From a checkpoint of a small image classifier.
Model: 14.2M parameters, arch mlp.
Training: cautious_adamw at rate 0.00078, 16400 steps, batches of 384, held-out accuracy 98%.
Data: trained on capsule endoscopy frames (Kvasir-Capsule), 42238 training examples, 149.1 epochs.
Rows from expert 3 of block 2, named by matrix and row number. Rows with one number belong to one neuron. Each number is 200 + 30 x the weight over its row's rms, rounded and kept within 0 to 999. All counts start at 0. After the name is the row's rms in percent of the matrix's.
# up: expert up (model.blocks.2.mlp.up, 4x512x512), inputs 171-341
# down: expert down (model.blocks.2.mlp.down, 4x512x512, transposed), outputs 171-341
up.108,103,187,223,192,175,206,241,153,216,197,172,221,208,191,220,179,213,232,227,162,238,196,211,194,213,267,211,206,256,207,226,202,224,208,173,235,221,178,238,180,208,187,199,151,213,193,184,156,160,235,231,164,219,199,263,189,184,229,194,211,208,212,211,258,147,180,211,169,147,224,174,201,206,236,192,220,212,235,222,160,182,189,167,194,185,180,248,177,186,208,202,266,231,189,225,219,226,200,212,168,178,222,178,217,228,171,200,90,212,175,181,223,173,187,169,188,158,221,218,186,216,175,156,227,203,176,167,164,185,221,215,235,199,254,188,265,173,178,197,167,200,215,159,245,244,247,169,198,219,195,243,230,213,250,204,186,157,161,147,178,149,228,128,174,165,136,213,232,198,238,207,226
up.109,100,164,323,196,164,196,211,145,162,184,157,213,203,189,220,194,253,213,159,196,201,229,184,216,217,180,205,199,215,184,182,219,180,191,145,200,182,199,188,173,201,218,237,230,185,156,207,194,223,184,246,254,149,222,213,187,195,222,260,191,167,227,200,229,180,221,234,198,161,245,155,202,224,183,218,224,180,224,211,228,224,174,164,143,208,217,236,187,183,219,117,243,230,201,138,218,185,189,200,215,147,208,204,116,214,175,258,171,175,227,157,188,233,167,222,170,198,235,200,182,183,245,200,263,207,227,195,282,201,198,249,218,184,189,224,167,232,226,235,180,195,181,164,202,210,202,161,202,228,168,166,163,180,173,216,213,193,198,179,223,121,128,200,185,148,185,224,206,164,143,183,217
up.110,098,201,230,204,192,276,197,164,144,237,213,180,232,227,197,256,176,192,229,146,160,233,230,238,187,185,219,304,173,207,249,195,205,185,194,161,157,224,200,200,214,182,125,156,167,154,206,176,189,171,220,176,225,185,202,204,181,172,231,206,213,194,223,186,248,220,245,199,199,185,203,228,200,193,260,168,186,221,247,214,157,193,243,158,187,152,219,151,230,211,203,178,195,268,189,280,159,296,205,184,205,193,232,208,209,180,182,210,214,204,224,196,167,189,234,246,197,187,199,220,233,182,226,173,201,213,180,222,211,162,170,175,208,188,212,218,214,198,195,188,242,199,167,178,176,194,215,210,176,188,217,151,245,222,174,176,203,185,165,218,232,126,222,242,249,233,191,167,196,217,172,203
up.111,098,210,185,207,230,190,217,230,220,235,181,236,194,220,193,163,201,235,205,187,192,180,249,204,224,222,199,208,187,210,225,271,271,229,149,213,234,166,211,217,193,127,179,164,207,173,207,234,177,210,208,178,213,254,196,199,225,182,166,264,206,164,217,195,190,160,171,240,206,191,202,231,206,161,164,220,209,180,196,172,198,231,174,253,150,209,248,182,221,254,217,244,213,166,252,171,197,245,136,212,241,203,191,175,205,194,199,167,190,161,202,198,222,222,167,214,170,173,193,227,181,180,216,187,193,180,186,172,182,224,223,180,132,271,195,291,244,172,185,189,204,205,190,218,212,227,232,278,197,203,252,218,186,234,187,178,128,175,213,198,220,162,154,147,198,184,258,203,193,209,222,185
up.112,099,188,233,306,245,173,173,224,168,186,173,180,249,196,217,238,218,188,216,171,183,158,214,201,208,196,199,198,204,192,179,131,221,184,163,199,183,182,216,213,198,209,238,178,265,198,218,179,174,210,176,139,143,185,181,213,201,192,215,180,222,179,166,225,298,237,224,195,189,233,210,216,197,199,191,209,225,165,204,194,227,175,188,174,175,210,216,232,209,124,188,207,209,185,219,184,221,245,101,160,154,241,193,181,233,207,203,179,181,203,227,212,214,214,239,226,192,196,220,215,204,226,244,200,218,169,175,149,178,159,198,177,215,205,171,259,216,214,206,139,194,186,223,184,170,222,191,244,187,226,234,184,197,179,187,222,193,238,178,179,243,219,186,184,248,144,195,232,196,177,211,193
up.113,101,137,225,222,241,160,227,216,178,204,200,199,208,153,263,219,225,221,202,191,234,213,214,174,199,192,190,208,218,247,144,203,254,219,211,225,202,264,251,278,172,213,228,168,199,237,262,175,189,202,218,196,164,173,219,138,172,219,191,221,192,171,193,228,214,194,194,180,127,236,225,201,196,194,160,241,201,128,164,181,263,193,194,174,189,191,145,181,187,186,176,215,277,186,231,177,237,221,175,191,174,251,190,211,248,154,209,208,215,207,213,190,225,167,213,247,196,195,177,179,175,248,169,188,215,220,178,189,195,220,188,188,207,212,218,232,176,162,196,162,190,203,203,199,226,250,211,196,209,228,160,165,178,181,200,229,140,243,183,167,211,213,142,173,194,190,206,178,191,213,255,191
up.114,095,210,170,265,233,183,153,221,222,177,184,162,198,182,215,188,225,219,159,216,201,158,172,199,217,271,200,215,231,230,239,210,217,179,160,170,149,168,166,210,182,200,197,186,216,174,170,228,204,210,169,230,197,245,204,195,241,185,255,196,211,202,180,210,197,187,176,160,205,237,210,171,207,187,218,210,202,161,175,212,211,182,224,236,163,241,187,246,152,202,165,185,233,197,221,184,204,165,198,169,235,227,193,212,155,208,234,224,196,183,208,245,209,221,146,184,227,170,166,191,185,210,184,296,184,202,184,173,196,240,183,193,210,214,259,167,227,160,195,242,201,224,210,173,247,184,218,208,194,216,249,200,212,217,271,231,226,236,194,226,170,220,139,242,246,174,183,205,187,182,213,180
up.115,105,184,207,218,140,222,201,155,191,190,167,271,230,213,126,179,163,200,271,201,212,155,177,202,233,211,219,234,195,201,221,161,187,145,199,239,155,222,143,234,294,215,211,215,203,195,185,166,172,199,215,167,170,260,204,249,142,184,173,218,222,137,168,209,274,165,183,132,256,210,240,156,211,216,278,223,216,185,211,171,192,238,213,204,257,162,202,188,178,173,173,205,178,237,221,194,200,174,250,165,217,155,174,120,166,268,184,158,218,209,212,188,152,150,225,201,209,160,158,227,202,195,245,179,209,150,197,194,203,179,181,214,192,227,234,217,252,176,154,242,241,173,225,160,198,207,198,200,221,208,230,237,181,184,238,180,203,191,171,195,226,163,203,192,217,210,210,212,202,240,235,216
up.116,098,130,210,193,216,191,197,185,248,219,215,185,207,221,203,189,168,156,166,248,278,165,174,214,207,250,212,246,220,207,230,143,187,135,208,161,199,223,184,169,224,213,247,203,203,180,227,178,166,193,199,221,199,201,192,203,220,217,270,182,219,148,188,219,199,220,164,205,184,212,228,186,166,179,178,203,213,157,239,140,220,195,203,251,228,214,204,200,156,193,199,178,176,215,220,156,255,213,161,166,214,200,230,165,164,216,205,159,215,166,220,227,183,210,159,211,209,153,195,188,212,235,234,185,213,175,205,220,219,230,220,219,199,174,300,189,244,207,143,244,219,232,210,146,240,170,190,182,182,205,182,218,198,219,236,166,200,217,174,207,227,185,187,177,212,203,146,201,217,186,216,177
down.108,109,247,194,209,147,195,238,167,118,197,184,244,227,208,237,164,254,250,201,222,193,170,230,208,203,208,168,200,223,204,229,187,202,210,234,228,177,205,178,223,210,218,198,243,278,188,213,264,241,249,168,159,220,144,231,129,204,213,224,210,180,178,167,159,153,176,149,197,242,261,157,202,204,194,211,207,158,168,213,227,239,190,220,170,213,233,199,193,232,161,215,215,145,196,192,209,166,177,212,141,165,132,219,180,224,165,129,169,223,192,164,238,163,221,173,181,205,191,214,163,173,174,228,184,210,154,188,183,177,159,204,165,201,197,167,197,218,187,198,236,218,199,224,248,205,181,226,183,158,250,239,208,173,226,192,203,166,202,256,186,154,222,138,194,225,181,191,195,189,188,232,219
down.109,108,247,226,228,218,235,202,205,178,152,205,227,194,208,213,231,191,169,222,180,223,219,204,190,231,144,200,203,219,204,185,231,166,290,187,214,202,201,199,167,206,228,195,213,170,207,199,231,227,220,223,188,182,207,161,198,229,187,145,215,237,216,216,173,154,217,258,172,197,170,189,247,194,176,157,202,186,150,258,209,237,232,161,184,210,230,187,165,149,208,165,228,241,207,158,244,201,185,233,209,221,135,209,167,216,140,194,217,169,147,137,161,177,228,223,157,130,150,211,229,219,231,249,178,189,197,166,219,228,236,189,168,174,212,171,183,244,152,183,226,206,181,192,204,227,217,234,149,186,224,191,176,257,222,193,218,200,233,222,222,193,139,199,224,179,171,223,243,213,181,127,278
down.110,087,196,178,205,194,166,186,235,221,218,240,181,165,205,137,172,220,204,143,247,177,159,257,179,144,198,174,174,280,217,162,172,203,175,209,206,241,213,179,241,152,213,229,224,240,237,270,239,195,183,148,230,213,154,226,173,254,201,194,185,194,182,203,217,205,191,190,230,195,220,180,247,160,267,239,199,245,151,199,215,233,190,216,208,251,164,180,204,231,194,218,157,205,211,222,145,209,199,234,201,189,230,202,220,207,247,206,252,188,220,240,193,233,268,169,237,267,167,225,177,240,173,187,185,195,169,230,173,211,212,218,190,186,167,182,171,173,218,174,151,223,171,236,170,189,258,218,167,164,214,161,149,136,162,199,196,211,166,225,214,220,277,210,240,204,232,205,175,251,224,200,161
down.111,084,224,195,154,158,235,199,163,242,218,241,201,210,208,196,234,175,206,225,231,182,239,128,217,231,201,225,199,233,169,211,188,187,169,173,216,155,182,156,184,211,199,227,239,175,175,186,232,208,181,185,226,223,165,215,174,209,173,183,174,172,193,203,180,159,243,207,199,208,233,219,203,200,211,224,213,192,217,213,199,147,160,193,180,218,188,178,166,201,207,196,217,206,219,206,228,172,230,226,172,165,179,188,227,183,153,251,202,198,198,225,168,196,202,237,201,165,184,228,211,258,205,179,215,186,209,242,203,211,216,211,220,210,138,228,151,214,195,206,241,201,212,211,173,172,192,183,113,201,206,201,199,238,172,181,218,215,235,153,231,156,193,220,234,170,189,202,192,207,233,170,219
down.112,094,151,231,194,180,206,199,165,188,253,221,176,220,164,177,201,236,166,128,220,187,193,231,147,166,218,197,215,252,190,211,224,182,188,201,186,224,224,202,214,181,220,216,219,255,199,279,263,249,150,146,272,216,199,235,151,261,181,228,188,169,176,161,183,183,199,168,246,196,253,145,164,180,273,213,168,200,164,181,216,205,190,261,165,266,195,220,161,215,233,242,153,186,158,191,157,181,241,158,214,194,253,177,178,202,259,210,214,195,234,243,191,199,224,171,226,270,221,175,149,215,207,151,187,238,208,215,246,192,124,236,235,171,164,174,201,185,239,180,196,215,158,221,165,231,205,202,244,198,152,179,214,179,188,202,231,198,180,176,207,228,236,209,229,179,220,175,154,197,234,197,182
down.113,091,166,213,193,141,199,217,208,209,234,201,189,169,199,210,159,196,173,160,200,230,185,161,209,142,180,187,206,195,189,192,220,197,179,201,255,208,230,230,186,250,237,196,223,249,223,197,136,212,204,219,210,207,246,185,208,184,224,213,149,174,197,237,234,229,210,205,180,224,197,210,198,155,199,199,169,195,262,220,203,167,257,212,229,256,210,214,247,167,221,254,199,163,192,199,183,176,163,244,204,245,200,172,175,167,220,181,180,227,176,189,190,187,199,237,238,237,268,248,229,143,226,235,205,162,197,262,238,196,170,184,219,162,185,205,230,170,250,172,227,179,162,231,210,181,234,201,283,197,254,217,230,135,203,202,161,220,137,200,162,211,204,226,196,156,246,224,149,188,138,226,168
down.114,090,236,213,195,229,198,199,187,208,216,180,208,179,214,180,237,196,211,208,259,185,237,221,197,152,226,232,216,180,172,176,196,215,208,201,152,191,201,211,121,184,176,155,237,212,164,257,189,229,194,183,227,172,187,243,167,232,208,265,166,215,197,241,212,199,198,209,251,196,180,187,250,149,211,206,201,195,211,215,199,193,122,170,174,208,134,224,166,206,205,211,186,173,231,208,171,175,185,158,162,244,202,250,237,200,172,174,236,236,184,239,196,203,182,201,241,212,215,208,196,216,256,232,208,240,219,200,192,211,173,206,151,185,198,188,155,180,209,253,189,243,203,185,187,155,152,152,204,229,214,174,159,199,161,199,163,238,203,223,202,220,180,270,192,219,239,235,164,173,260,179,166
down.115,105,182,179,154,181,204,188,209,263,204,248,203,205,172,205,191,207,191,160,205,203,208,205,236,90,220,213,197,157,221,142,195,192,217,195,186,207,233,178,186,216,189,171,228,170,249,195,155,152,232,176,177,239,197,196,227,158,179,220,196,172,262,201,242,168,225,211,200,193,187,194,180,183,170,128,185,209,223,195,184,201,238,193,227,167,181,200,243,205,232,284,179,193,162,229,234,196,213,255,207,226,252,187,248,178,185,194,135,185,179,247,199,245,233,165,249,171,200,222,253,257,201,169,149,168,184,258,193,147,249,207,218,183,135,238,150,168,217,189,223,170,205,197,172,145,198,188,215,221,137,170,191,131,167,207,200,228,197,202,181,223,252,215,199,170,197,193,191,233,203,217,140
down.116,088,217,208,201,236,201,200,174,171,195,172,221,185,253,163,229,216,179,242,194,151,200,212,177,227,185,182,166,155,182,158,224,212,226,218,167,187,189,222,194,185,148,205,255,254,193,212,258,212,224,215,224,187,225,228,185,214,207,174,224,195,207,221,178,195,226,238,234,156,202,202,209,247,220,193,160,129,169,187,248,213,148,191,135,213,215,190,278,212,215,200,139,203,178,174,200,148,232,198,214,211,239,208,217,268,170,148,225,215,202,215,127,222,197,202,219,203,179,159,171,189,199,185,224,219,162,213,172,232,219,173,156,198,210,190,158,171,201,258,202,203,215,225,198,233,194,132,216,214,209,176,187,204,170,241,196,205,206,226,184,163,209,193,236,236,191,153,240,205,235,188,235